config.yaml
model: "multi-label audio tagger"
dataset: "synthesized solo parts of chorales (CocoChorales)"
train_examples: 39062
gain_aug_db: 10
time_shift_ms: 100
n_mels: 64
hop_length: 160
input: "log_mel"
spec_augment: false
win_length: 400
arch: "transformer"
norm: "layernorm"
norm_position: "pre"
activation: "gelu"
head_dim: 32
fused_qkv: false
bias: "all"
qk_norm: false
parallel_block: false
moe: "top_k"
num_experts: 32
moe_every: 1
expert_mlp_ratio: 0.25
experts_per_token: 1
shared_expert: false
subsampling: 2
layers: 12
width: 320
positions: "relative_bias"
pooling: "mean"
num_labels: 51
residual_init: "none"
optimizer: "muon"
muon_scale: "original"
lr: 0.021
momentum: 0.95
nesterov: true
orthogonalizer: "newton_schulz_5"
adamw_lr_other_params: 0.0012
grad_clip: 1.0
adaptive_grad_clip: 0.02
steps: 5400
batch_size: 64
epochs: 8.8
lr_schedule: "cosine"
final_lr_fraction: 0.1
warmup_steps: 540
weight_decay: 0.0
adamw_weight_decay_other_params: 0
Rows from block 7, named by matrix and row number. Rows with one number belong to one attention dimension. Each number is 128 + 32 x the weight over the matrix's rms, rounded and kept within 0 to 255. All counts start at 0. Numbers have three digits each.
# q: attention query (model.blocks.7.attn.q.weight, 320x320), inputs 160-319
# k: attention key (model.blocks.7.attn.k.weight, 320x320), inputs 160-319
q.286:100125121094087105129116125155084103212139073187132183169088070150151080108087118142102198155146142124092156136122150133144133134113130159137150131102148037120169176169087087132169140099088095145078156099157060139111088154142148133177134094140094099082160172120086127165190124079134132062123131147094121115133189121115134157174197102078168072130115113114049151103076130180178147102132102140164134126086141134140125082158136110134119149126121200120112115162149144168128100084144112
q.287:196076149180096140038077128137112100038147094164131108127187103185154127162125118177087139187092116117175089148150164158091155176102085162092104061105094159158145082158083145128126120154122157098129130127108183127126080176149110117146138173128115089144152121099162186153143144109112149068177163117141113159092109138120116162092182132126206065129193111122158150032160144158126119133132102130072146140129120097096101151145099118104098121125148094119079103164048113141106079057125118
q.288:085115127152067151114153166081115179170149109165171171122157129112113132085174162117195077125130121185113032185071103146148105099150126171135067144064177118159137194105100151154148124062133145119177156072133088183109108167130077180103084117122118123103157125104107116085121133164196081091078144132189087137116116082103163120119152131117124126138078154105148150085083102088182141176154128082169101142118085188125163100078160176109062171146142119107118201164084080205121130091144149
q.289:161139151083165067149099166143147135150113106173169140137147122011109155147174067151141110118118108119108019076146116073157085149106122128127144130134154123116194124124140118165122121137101156124132109098130074077118113134123112137137119126133157141135096136129164145080115094183143185105105150133083148133158144126109145138150124107096100095099125116149187102155218112140121114105102145110176095103051119167076147108133178133108148167187058188117132126140150107211075162155077157
q.290:172129111203127134151094167104084125150121124143124111132165160128163136075154142178140195051099082101124134161128182128153145183122165130065139119098105170091139108166110145133068134129113120129071117160136109132184170166182111202088142101122118110187116111132135142102185113136125154109145190085159087140137095137104124149121164112152118177130089130187110051135105117140138142113099101134108113098132155097142087140131128117091120119155092071077077133137145163159102154116183136
q.291:135172136126164110073076134140099179175115161089125110120110153101055151091132159106105151142122159140106104128133154178128125151156126089087231085170093112138114082128115159157171146124112155143197051121103100181152109134109189155119187098135110156126115126064099139168113107145094181162144143210094129117131157147129182142197122136171105082085103132139088052117142143108133087131082170101120107157105158127108146037167163158122153122112120165105105146127049093180137210150130154
q.292:120173152128155086100125113190150166116151107121129148147135130078149139175075193098152151119131124110083201156124082092216136107139148118083142126121151168109180104057117073071061073136105110133183155166139129104127130090090169115160139145115168148156132132077131183132125085139111125137161177145120131135115076105172110118086127104106115164160079175128096124211183198111122169133073098143150059156106124106064100120106132088140055141098136150086115106112125116155159092172114113
q.293:128142059044117175111118155101154104109151087186185083064090137201124128147127158093074142107152083094106064092115089147100135162161166134199115103133132082153180103119086161153066157151151064149145110153141112163098151136078064084114070157109150134187141164087176117040194161153137084128129150078161149132157170134145162133158146121113073054114194076150150114094095109086119131079146083091158108157123133122082064135191137143170099135095146118099095095077091138157118106063088135
q.294:155126123128155047177092146121138116088102095114162158100094131191081143157090163132128118158121148109081143063121114162101178180168123167164138129109149078086150131178184088129133115129112155147126164069082157154102090092146100115110183148128150138154149141128136097127155176130177082157115206127103143138114098162160127133152151130143208123138107145127114154135103117117132116115097117174092168109106119105081173116134096148139119145123107123121139168098133158089073100155153091
q.295:078105135146073147121096139092111120089098123066121070166092129119092095065143109127050090081134124102144147160135182148101148114147114158103151140125108143090086107149151107139167141141101147145136151134183170182135119111184121063123104109124116076116166122099121121055146093096113122092103130127121129113150208193110136134090170137144086151121140063104160105080158098097168100183135135146145179107125143074125066132178069179149114160100145088127176148143120155111099152138112098
q.296:104135086093128118129161086082124089100146132157120135152102127147146188085169110098173173163126132147174105139164130092126205170151104103097148172182135108101126051162116062109108148105119119148145072124141095165082171117127148101101047072109142130104154138072108163171073145111144084118130086138130170086190090123109158120129137089146164082184160099157091106151116047106138225155195116098160144123105112154159090146153150166159154077165122161149109166134081145180139160089106110
q.297:186103145141155098111180160084116126138116161150210144131138111145135158143112152124138141121121174161133137165157110159114102161037184122101073087137128137117080112091129148116146127122099063168174089097081164119154132090165162108130131121108132122113086139105114099175145182150170141074086127134144156146172036085105115146129135118148091143157166141117140074135164189117101106131141175168163106120106094168186124101151146083160147153061057162073107086128189122122092103108150135
q.298:079123146097192062123118056123135156160161116146093169057124138100180058153120127076097158132146106077119129160133126128149157125141153141123145115145102122134156102117124087103142144107143145179111095169114074095105120120090148082133194207148172106091060068162107140163141129027134119138082085074120100145148124104121096058093092134131120099144103145169138117160097098183127119128101114110119097129109131163104161110131179150079135131073171109085189099100100093142157163115087119
q.299:103049122093192146138144075144082089088196116147171124156129072095144124153087097086164126120098133130152135177154089133155133138171163105105122047145074124164095206135141137036147153111108104133191090114159129145115189128162098151116085116146136146117133176130122126133133109073086080118152178117099115168113094119135106121124123098126165157123081125110171140131138129120117130152172183136112140126176119114158102144122139109154190112145117174201085105079114149132103137120104080
q.300:107166104124168093120177114112045114158138152143126092126099067111157189185095208144114162093103079167111145155073184142138153117177127150076080104107160149092096112188145190145179079121082113148157181169074129101124143130144128124124150133122116129115140162184103125165169137101118120070105093115084153131112109124123135170046179155120159159175106171072143136090097121115115113128121088148162150135102185143120170163129114094110130108156123160078117129167104113150095154152166155
q.301:110136082138181138079133090116162160097124091155124153085135131202102153132177127143138133105127101146162120136101146155171161085150140113165065160086109116177147156191085207169190106187122072129107120093143116144104105168075073112114114180128115122159083146178113155168171137133138167086125148156128106152073145112108130160144103186163118109148180193080123095088120087090123112108113126105157171096144157180109080108132150121122182188103104139091145130146128176115113112091128143
q.302:110048141192116112126115142150140120110171075107127170111113135117154089144148045180125095148126139154109113106141172133085140100087144165197124092111149124182182149120104139140133126098145107170183176077127131127054051148162112095135173144158167163118132170132103075130111178128102143157128133167093125102099122146162122103134126115124178166092172060140107093106134113176104168143125145118139097122129078100151110156164135131104125119109130177128117143151126188134150144131138114
q.303:117144110191187070131130173097207166142090183206196102112133114113127139147121018128111154124151065086062063110087085176154147103136064118132096163071066149166153126141204131147171181076058158128129148128123185186132054189121056183158073086144132152115149158133085204133123106151037160171085112061156186110116147127156101131150096152148144193066132143086081112083147119077130101190173188104173156060183109114159134130105144107149171078165161167113130096105112142161154130132151121
q.304:151118145163104107146094111125101121099114103120093201142106108083189080154152142169126110135094091096145108109126160107134179142117112144138132146168131034072145154157134118072114094135155125152125127129215153142080125106124109129147143119132165123132152068091118118153152114091159147168158151133078142092125136178175136153092126129125165131158118083146141193167106149135086133170121088085125144182122123082060141191087160170128148177188078118085134136126118110107130089105107134
k.286:137124037131135149085118068071131085108191156122105157195156159108174150083157140089106155076120115159147129134110131127137105150168124140147108179098098156113108121166163119141106135163111140135099095148147123108115100073106071163145140083151141153141174125154130119120143137121124086120110168156122149105097153177101148104113082101114087126141152121102133143089169170075128093181105109133054149095110168109145061093135180091172238116127182147103133184115132098184135078122175132
k.287:078105135149131172044167175128121073127137127146171141090121156165134143119127071093059135106119110107093142110116205155129174099055204118142188104125100108132119117084140129170133153177242092122162161157158066115107096137110135143145129126113134108110161094131133082149187112127114110141116139167083144130119132154134152078084139120174087148125139160175114100068129033144064141115126113123178130126122150171115101068104106128153095126129140108220157134111154085169140118114108097
k.288:100163143117134132122121100115128065101191137180124167154154161146132107150149149069146137125198165096149127122142172119141101183095151156120131118118146165157198186136113217137128160119159142125108060062073104093120118097149129141128108172144109138102059100138100170107121139107149126116174196173091123102131113169108137099141172080114158150064164142111112056136103121156130099196105139137104118133099144111202108087199132135173114134048119117111100143138162134124079121069134141
k.289:106086177124034130094112194109117193128173095132134191109094098197074128149095185089155064104099157109169092198031107086095082176135142136119107104145137101157192155063142167126201145099085186145132138053154147105176136090155080111105146096130132150128166105085141167051129102112078106139119146148114148133119164155090125089067160124069081117143167183120146060060178139097135192158164099179125113065115174132148155101123147137070157166075132143136149110172138113144112108138150214
k.290:175159101108081084175152099113150163125119080118106164137144105137070160146056128148137159137165149113143146107116042155122133129077101149168061159118134163089047129085113171125133119097114063171171146066060149132110106152106108121141119159094155187146150165145130122074080092132171127185121139097170178169132117131115081151096139121120123136082153099076107132133177140157170223086144095073054197127152128128104178099175083128125092169158140102100106133130118089077064161229113137
k.291:053103102059100144175145080108159130147199121193129153144119130138108144152168088076179140108096140079014168172150126153165159185103075167080109093122145161164104141175173098156097144065188161104135165151138181152121076167049145141134134109112157124236094129181110128159122140156123128111113142156128064174061107139098106126107170056111106095142115138063151139092092168146093107099127128090095115121123119076139229075110126092134140126154132193172097122126163113129096154114150102
k.292:102102154121128120109073117208172155113139131117115130139150104097073104170160142064168104091064113119132173076130088117131149150145140103181127114123154147140154141100137170138136145077113131125129100108132219134126096104154160189126176188171127119199216101130123108165106100132079101129115100110136081162100102098101148100119118138125138101138164116138117154140085093135119128106154139118141137112224076081101147121123114167122132188106098129162180093188153149087148130142153174
k.293:111089086160167129107134115151125141177087145149135122114125138144073129118169090112059163143121137094102104084160097138050171131103123154097096163115197166138151147202218083119167079099137201116105185015095098083133135094112137101123101097166095097057113144084161145099138122105111127122111235157100224114158082180143171137135164113188140086193092182124053137159129089084100140174125132126121131202085127149157127169136093100213074134190145206166132122122123084218128164121077109
k.294:103158130153166155140105111181110115099152134124164065161108098116136158161164102094178094071129139134121131221159146130114109202117142139110117120172147140136208108136093121198103102104115165172130134131076111110135129089145130133114109111113206210147124123107159072157123117120080071114102129118096116109101066133148108161159075104143241139111081182106153088150109158128099114082138141172113065132169136125217105145134145129126111087093126088154107168171101173114102086140106144
k.295:152147115078175106179110171128129104165157094092132160154085128075140215107127187106120139174076117084114118135123121187167118152145129150129117058095086097137116073138132075087171156150091165135169166161055107134078138155104134122067150152105146143105179140100123106122080128181127109157171087099142146087148139120114093156138113117140131070122118162171124142093081125134087130139053095066120124145100180122118146121152164130106170103149069097163097137108145113097138133135116076
k.296:104104090084122107103121183129147186118133181156204184137183184130159166047131146128155105084164076107179119054105156090095185154167111069179133197134088148135185145138117109080110094127135102089099126147155165148139168123132111072131122172121154167142139114115149110172077106162148129095155141200158095094154199158125030141192149119154096152121085149161120099115136114128126173113117142130133091163133153150150202178125083139089099129080137126154135128117145074140078074177125139
k.297:146125164152103148131210118160092074066124119159167123129095178107082104129064168124106084154132052129144163184108131136106140110144127159115200057132109118153113117074126173121178130103152113102169127075131103111161167110114173118120068105136153117111081104118151119141130129109101178133034113086110157117116174160139118077105125105115062181187099098174169149145136102148124049123170110162197158119121127098165157163124181125094138069097156166172097155190137124094226183121148115
k.298:128150106145147146153111126101159143089116158156078117102184154097135072083166108113108096083116140138149119112221105177178117130174064148156167089079099169135132170083159061191078089144145178105052135190099134111070122173133113140083127087092096116139103109179122080138176049100106168114107164087183090114135152159088100147087099170153147116101121082134125149126168099068099113114202109125153154137197165142119114169168082101150159087144085139121134128051113127168160124061184139
k.299:130080114111118139139124191137079168174120167157085106177113136100130141075087160148112066132113130129186103159091111118092118104126137158173166158164073086136131198168163203155091125162111065175114155111151087101156146189087200145159137158094083111091132132133059180170072100125160133157133139150093149089149116168130141127177172092118132078140145143183091111092094151048110106109122091151103106161128130076203128145073141161091132124057104140095181127170135132168143152203101140
k.300:173099140074167165172203173188148167135103153071116163143105094064068174136078130113174156144130118078144163139111119148069144174102111148124130117168150141115053049123166055121165213134159093118131091120174136055164099106150132140183138094129134135176142132110110096142115132140154160069092158092138130126126097155111149162116171141101135175126115103115111145087124191157126117162124114143134140110142076079127101082145135106139174083138079139164121106163115109122066093105109157
k.301:102077152096143089058131152124127157106115107063108123133161120109170188112125061126095180112132150120126119122197045128079130166072163079111133099131153139200127136162122125195098133121170189138146151119045083153141111101117153169156151173103135111094133106165140121151143136113121163067106182079147148058037104136139072117127144156105132109144172156086102128065164170140084135058109125181121120116129101074169145153149125132135193133183071198126133101163129066140165119096173103
k.302:125141097125116112124161121158127193112111120137118148133124062075111162170093099120132159115117118092111093125150131159117124076106143099134183106134097085118111125078126141081140111093127135120138094183171110104160103143083125110180174087147144129117108175147126132177105158188074177143176087093103127130117164184101154196088176137156129131148108114183130105129115156087145127181151130090190124113121179126135089136144205128159105152152106121120164155113125085125124200116105115
k.303:159152120144079141112166165163130159122131157173107130087154112094142167103095140060148204124094141096147170178187159088114170149112127077184112195128122123132056150130166121112150139098162128071077127135181101084155095126178145158180091190149174109073164111081121144096081161118049099165154143136122081096079135117154107092239076132041179012187124118124120086151146104148130105176085115119171133143101119200145104157164166152042110148132128181154104107124097130160137117201078120
k.304:124164138145136095123048162154098119129130161125136148138156109079186145129072112041073088136192106148135161163112125188118155068144104107184131116165111184126110087099107124148108112121091183162146106127104158166148091137190028128114111138182135172129140108139160152126135150143134073158122101140185195139171144101107150149078136138137161152123135122214086068155151161119102118146098205100136121136175087080151093139182109154083130096097084080114082194126086078089087078102083101