From a checkpoint of a small multi-label audio tagger: width 320.
Rows from block 8, named by matrix and row number. Rows with one number belong to one attention dimension. Each number is 128 + 32 x the weight over its row's rms, rounded and kept within 0 to 255. All counts start at 0. After the name is the row's rms in percent of the matrix's.
# v: attention value (model.blocks.8.attn.v.weight, 320x320), inputs 160-239
# proj: attention output (model.blocks.8.attn.proj.weight, 320x320, transposed), outputs 160-239
v.169 096 [162 128  87 142 162 150 151 131  95 167 133 137 156 137 139 168 151 115 182 128 133 129 113 134 158 112 149 121 197 111 131 112 113 112 149  88 144 156 120 130 157 172 170  60 135  96 128 154  88 170 129 106  97 126 156 201 119 119 172 144 132 158 151  86 123  51  83 116  74 117 133 123 136 110  94 118 149 188 117 136]
v.170 096 [117 144 150 133 139 181 134  81 137 118  56 123 123 118 143 167 160 131 153 111 102  68 112  94 148 128  72 138  76 113 137 167 128  70 125 152 133 178 103 156 163 105  66 112 108 137 139 112 114  92 145  80 151 151 140 121 126 149 126  72 141 112  65 117 139 140  66 160 175 140  86  87 121 187 103 107  82 133 161 150]
v.171 102 [129 126 102 166 209 150 123 158  84 147 116 139 130 206 107 136 109  98 122 116 146 108 137 122 102 115 124  59 161 130 137 130 129 139  56  89  99 142  96 134 127 144 131 104 100 119 144 136 129 161 187 143  77 118 107 104 160  95  57 174 158 195 168  97 140 142 123 131 147 167 156 166 109 146 131 154 207 119 113 120]
v.172 092 [ 94 108  71 152 153 112  84 161 111  96 104 137 154 137  98 150 105 136 101 182  85 134 148 179 144  38 121 100  85 106 137 142  88 118 136 119 140 186 131 151 128 191  92 150 166 111 100 138 171 125 154 113 104 182 126 147 119 123 118 163 109 154 134 124 136 149  94 109  99 166 141 167 127 119 104 133  68 155 122 119]
v.173 100 [149 119 136 140 134 118 146 104 124  61  92 132 106 146  66 161 113  96 119 144  97 150 135 188 189 104 181  91 112 114 161  76 136 124 102 105 152 159 135 133 120  95 125 137 150 134  91 110 125  77 153  93 125 165  83 128 133 171 159 131 123 147 141  38 172 135  89 187 121 126 138 208  99 111 107  77  90  71 110 113]
v.174 103 [134 128 136 117 185 164 134  88 183 101  79 170 135 120  98 135  72 173 147 192 110  73 109 104 157  66  88 152 146 163 122 116  91  91  96 105 131 118 147 137 122 118 104  98 126 101 160 119 106 116 108 118 147 142 140 161 128 166 111 156 163 144 115  72 128 125 159 126 135 110 108 164 124 135 146 112  75 194 171 125]
v.175 096 [119 133 177 195 170 119 154  75 193 168  95  76 114 134 134  97 155  98 128 186  83 129  71  73 150 150 110 139 174 138 147 107 109 103 120  86 199  71 157 119 165  57 136 167 126  76  78 142 130  56  87 110 115 125 148 108 117 169 143 162 144 128  80 115 132 113  88 105 129 172 139  54 152 132 156 147 171 166 111 141]
v.176 101 [ 53 133 110 124 120 172 161 129  99 165 132 149 181 130  95 140 109  77 124 173 137 185 140 140 123 109 169 154  84 123  94 110 167 205 171 115 131 125 156 137 207 113 173 105  75 115  73 148  71 141 142 140  68 149 125 147 126 126  74 172 132 174 118 174  99  97 103 160  80 162 104  93 101 167  44 175 155 113 145 103]
v.177 110 [126  84 155 102  90 160 124 214  95 165 100 168  60 146  72 129 123 171 116 164 115 133 136 177 153 149 187 149 107 117  79  89 158  67 132 102 223 135 123 139 212 108 177 136  96 111 101 128 139  78 139 114 124 144 135 102 150 127 154 137 135 189 135 112 152 143 107 151 115 160 132 161  72 135 111 113 107 126 113 101]
v.178 092 [101 116  35  83 125  86 139  78 166 108 103 148  92 128 138 148  85 139 152 135 125 126 157 210 101 164 140 150 201 127 159 110 129 141 140 158 110 152 141 144 115 133 103  95 179 168 168 126 148  81 105 144 132 219 110 156  44 137 106 133  53 106 145 149 125 174 110 152  81 136 129 107 166 116 150 157  96 136 158 111]
v.179 108 [172 115  83 125 105  92 138 165 177 121  62 138  95 157 140 155  67 133 141 140 151 100 125 152 103  83 130 172 183 137 137  97 135 124 111 135 155 119 100 172 162  97 122  64 181 170  99 206 149 127 147  90 131 160 109 107 144 139 126 170 144 185  97 146  92 150 130 140  98 103 104 124 122 141 106  59 156 166 102  77]
v.180 094 [100 135 113 167 161 183 138 139  74 149 123 104 169 139 133 162 146 132 110  62 111 141 139 105  90 161 173 138 128  66 203 116 140 120 154 156  40 102 127 108 141 187  84 120  83 127 177 122 142 122 155 139 152  73 152  99 148 166  98 133 135 129  94 167  99 105 141 152  84 101 132 119 122 106 166 126  91  93 127 159]
v.181 103 [187 123 146 114 122  79 159 151 144 110 159 117 138 185  95 142 150  91 132 142 182 172 119  92 145  89  28 108 172 149 112 137 157 137 118 125 213 147 163 107 135  95 152 159 140  71 135 149 109 150 107 127 109 123 110 114 121 118 167  75 103  96  98 136 106 161 121 148 159 111  83  94 143 105 129 113 117 121  90 163]
v.182 110 [118 146 127 106 140  75 167 184 104  88 140 130  90 123 207 102 133 152 178 146 141 160 152 144  64 119 139 112  85 172 107 121 103 133 148 148 120 110 132 140 120  72 146  75  90 125 131  60 156  94 111 137 132 174 117 131 148  61 140 163  52 138 148 189 177 101 170  86 112 171 106 115 148 124 124 178 125 102 172 109]
v.183 115 [165 111  90 135  96  84 141  92 120 147 127 121 125 101  87 166 111  81 181 168 173  82 120 121 150 144 121 153 100 185 103 182  99 158  92 116 177 168 168 132 100 108 118 116 145 175  79 153 129 111  99 111 145 164  69 177 137 133 128 105 142 123 149 174 120 164 116  77 169 155 160 116 161 132 157 108 150 157 113 157]
v.184 093 [122 116  99 124 168 108 163 166 120 119 126 200 166 144 135 100 119 143 118  86 115 140 142 108 124 121  94  65  99 150 101 103 157 132  78 201 159 205  86 110 103 151 150 163 154 111 150  83 117 135 169 149 140  84 109 145  80 152  96 106 121 137 127 129 134 199 160 123  87 114 187 119  92  70 172 200 106 155 221  92]
v.185 097 [150 113 134  93 168 119 113  97 141 147  74 101 151 119 214 145 136 138 141 120 151  84  76 193 114 117 159 116 158 156 167  59 152  93 155  98  71 117 145 121 150 135 130 135 118 169 145  29 117  53  97 129 160 141  94 152 127 121  50 146 140  96 177 148 163 160 157 156 163 156 132 162 138 101 125  81 120  90 134 141]
v.186 111 [ 95  84 131 112 134 101 108 166 133 127 163 153 131 106  93 111 122 202  89 138 130 177 122 157  79 157  82 116  94 134 106 161 142 125 162 134 104 131 184 144 110 134 140 131 104 119 106 128 101  76 131 201 148 197 174 104 147 101 103 116 112  77 116 163 105 123 156 157 123 166  85 128 139 115 115  90 150  73 142 109]
v.187 108 [139  85  99 113 146 174 112 119 116  84 105  39 108 168 104 183  95 116 145  76 146 122 130  65 147 108 135  95  88 115 110 151 196 169 150 126  73 123  97 143  65 101 115 103  51 133 144  83 120 114 181 125 138 131  97 127 184  63 126 165 134 129  83 156 124 127 197 157 153 176  79 104 102 123  37 107 165  98 101 126]
v.188 108 [149 104 134 179 113 166 141 143  89 103 117 151 110 121 100 154 106 122 184  94 115 172  94 118 137 110 144 109 138 144 116 113  71 160 141 112 136 144 102 163 100 171 129 171 225 163  94 147 110 157 103 164 123 115 156 208  81 120 132 117 106 109 113  93 155 140 108 123 138 116 158 140  85  67 170 157 107 142 157 170]
proj.169 094 [158 168 143 124 103 109 130  92 126 139 172 126 123 106 144 111 119 122  89 154 139  72 119 105  92 159 173 160 142 134 135 158 113 129 145 189 161  56 119 109 142 139 119  59 105 151 153 154 145 128 171 108 134 103 124  64 104 127 128 133 136 172 122 161 153 181 158 139 163 133 140 115 165 202 157 145 132  93 141 176]
proj.170 097 [149 116 124  73 131  66 151 144 118 150 141 113 117 125 129  63 112 108 122 135  97 184 144 123 133 157 188 127 191 148  69  94 148 146 133  75 125 104 159 164 139 141 121 140 149 100 166 141  90 177  53 128 108 108 114 214 166 149 115 101  89 108 151 139  76 129  81 162  93 124  97 164 175 115 226 120 160 156 134  89]
proj.171 104 [162 106 184 166  94 166 135  67 155 155 160 139 174 105 145  87 139 128 131 154  87 131 139 135  87 117 132 161 136 135 118 151  72 100 170 166 143 117 134 135 141 183 115 160 162  94 130  93  94 112  97 133 105 129 137 193 205 147 139 122 125 122 169 138 120 112 160 120 117  77  90 133 172  96  97 159  93 153  99 118]
proj.172 090 [148 171 221 117 140 202 143 153 130 156 145 109 125 166 126 130 197  78 134 114 123 152 133 120 133 168 108 175 140 148  89 124 145  89 121 114 132 144 107 126 107  77 129 111  98 141 100  54  97 221 149 127 123 104 140 157 105 142 134  89 164 157 150 148 122 122 118 120 105 140  67 140  96 107 181 147 183 117 119 138]
proj.173 106 [132 182 125 120 147 132 165 143 161 201 160 102 168 148 202  89 120 141 106 120 163 151  91  87  44 175  73 141  48 128  85 119 193 102 143 123  87 134  66 144  95 154 123 109 118  92 102 139 134 135 143 108 168  95 196 167 130 148 133 113 142 135 114 127 122 101 148 112  98 151 105 118 138 121 164 155 128 115 150 102]
proj.174 105 [209  99 124 110 113 124 125 152  83 140 183 122  91 113 144 153 167 143  96  83  74 126  59 151 117 119 150 129 134 123 118 131 101 156 158 163 187 161 134 149  88  67 155 142 169 154  70 119  94 179 172 130 166 141 161  74 122 106 101 112  98 172  46 145 110 134 117 151 133 198 117 122  94 161 136 191 154  37 140 125]
proj.175 094 [140 129 133 115 171 141  84 153  91  85 131 123  96  94 170 172 100 158 122 110 107 113 110 148 105 131 154 161 111 128  83 111 133 143 186 203 121 178  96 161  29 133  89  77  95 102 142 125 109 198 173 135 162  95 171 168 108  77 125 132 182 153 190 176  68 115 172 118 135  49 132 122 144 201 145 141 122 110 119 170]
proj.176 096 [121 119 216 147 127 138  55 131 165 132 131  91 107 103 156 179 148 152 104 129  86  99 131 108 117 170  96 151 146 110 142 138 101 110 142 168 137 164  97 129  88 137 103 135 138 137 156 107 163 111  93 175 105 112  74 173  74  95 189 143 121 107 148 161 135 166 171 110 111  69 167 149 181 105 179 101  91  72  68 162]
proj.177 114 [153 155 105 187 148 102 151  99 151 107 172  44 156 129 161 141  94 119 138 156 116 106 109  73 137 114  62 162  95 168 114 190 147 161  72 160 119 123 107 128  64 135 109  80 136 134 152 148 115 134 112 123 181 135 162  86 123 123 129 198 133 143 105 128 152  93 166 104 110 136 108 110 126 131 116 162  98  94 152 194]
proj.178 097 [167 148 179 163 121 168 118 153  97 149 122 174 154  94 153 108 167 131 135 129 164 133 112  80 116 130 101 100  89 155 124 150 127  65 168  86 124  95 149 100 132 113 152 119 146  60 111 124 118 230 157 131  91  90 131 118 143 118 100  80 156 122  89 132 130  96 121 111 178 119 128 141 162 109 155  98 182 122  70 128]
proj.179 109 [142 178  82 123 173 203 127 117  77 163 178 137  94 143 142 100 151 117 122 137 114  95  86 116 129 138 120 176 133 117  82 160 113 100 122 132  87 138 101  84  93 157 189 148 122 116 156 115  42 140 173 103 119 145  94 117  94 106 130 142 118 166 135 109 158 102 113 155 141 150 150  97 100 134 165 147 116 140  90 105]
proj.180 100 [107  90 162  85  92 117  87  93 129 130  96 111  95 144 149  85 120 140 128 161  66 138 107 204 162  83  87 133 123 125 135 122 156 102  55  63 143 144 112 156  87 112 137 138 142 123  90 137 171 136  47 165 128 138 156 151 101 125 152  74 134 138  85 178  84  97 128 125 180 120 128 163  74 169 110 118 165 143 158 144]
proj.181 103 [ 54 133 139 166 131 120  89 149  71 102 156 140 126  90 178 107 116 159 134 121 133  36 128 159 116 112 155 174  99 116  98 120 109  81  75 109  88 151 114 167 105 134 137 103  77 104 124 119 151  46 161  59 147  97  93 145 148 114 114 161 158 143 150  67 161 174 102 130 106 130 166 129 158 165 106 117 120 124 167 130]
proj.182 108 [119 109 136 158 134 157 110 114 103 135 102 139 128 190  97 110 171 124 105 116 113  74 161 143 117 167 140 153 133 183 128 200 124 135 144 147  91 108 132 100 155 141 110 171 177 132 118 201 106 178 166  75 149 156  79 137 141 131 140 112 181  78 164  82 145 214 111 158 157 107 133 152 103 143 156  20  45  82 103 131]
proj.183 107 [ 88 128 154 127 131 161 115 225 138  94  66 164  95 170  83 124 129 126  84  74 143 144 143 162 117  90 121 142 135 125 102  93 129 107 131 112  85  87  50 162 142 104 165 148 102 100 113 107 100 128 216 119 125 131  74 184 163 147 128 172 107 152  82  90 115 152 122 191 109 118 149 155 131 178  95 157  84  71 111 115]
proj.184 101 [159  70 133 128 116 165 160  87 152 129 136 123 117 103 132  80 189 142 160 115 150 141 117 156  89 169 115 129 107  78 122 163  99 103  83 146 128  92 190 137 173 101 114 112 102  89 123 125 196 114 128  95 121 178 130  61 180 149 141 153 144 125 165 155 153 123 144 143 159 102  78 146 161 123  92 134 187 119 131 165]
proj.185 111 [ 90 136 154 167 154 111 111 197 128 157 171 150 107 140 112 144 140 178 119 150 136 157 140 130 136 157 114 134 102 124 124 174  65 181 131 130 144  95 180 132  83 174  78 169 108 106 126 189 152 131  92 108 148 105  98  86 130 128 161 119 151 118 164 133 122 153  82  77 116  97 114  98 152 102  97 161 127 143 167 135]
proj.186 107 [ 97 134 141 165 105 135 139 163 131 119 126 131  79  99 134 173 144 111 154 165 184  78 216  99 200 164 109 162 108 129 126 148 122 104  75 136 126  91  91 138 114 153  92 147 116 113 148 119 198 158  79 125 124 134  88 118 149 120 106  87 157 141 148 110 106 160 146  76 114  94 100 203 140 100  45 136 114 132 134 180]
proj.187 111 [113 135 189  98 109  95  79  82 132  92 136 195 123  72 157 116 120 157 101  96 116 128 141 203  95 120  72 156 162 157 140 154  84  68  92 174 153 107 121 195 141  72 102 149 122 115 120 193 119 140 111 125  94 132  97 180  89 132 109  97 139 128 174 132 137 102 133 141 113 154 161 208 149 154 129 155 128 101 184 102]
proj.188 102 [ 77 180 122 111 151 115 115  94 101 129 144  82  92 187 183 200  91 104 123 111 158 104 154 129 125 139 134 189 105 148 125 129 142 154 102 102 166 114 168 166 159 121 118  77  67 109  59 127 153 134 184 118 117 112 116 111 189 134 142 183  84 124 107 112 127  96 179  78 112 103 106  87 106 150  75 120 194 114 147 108]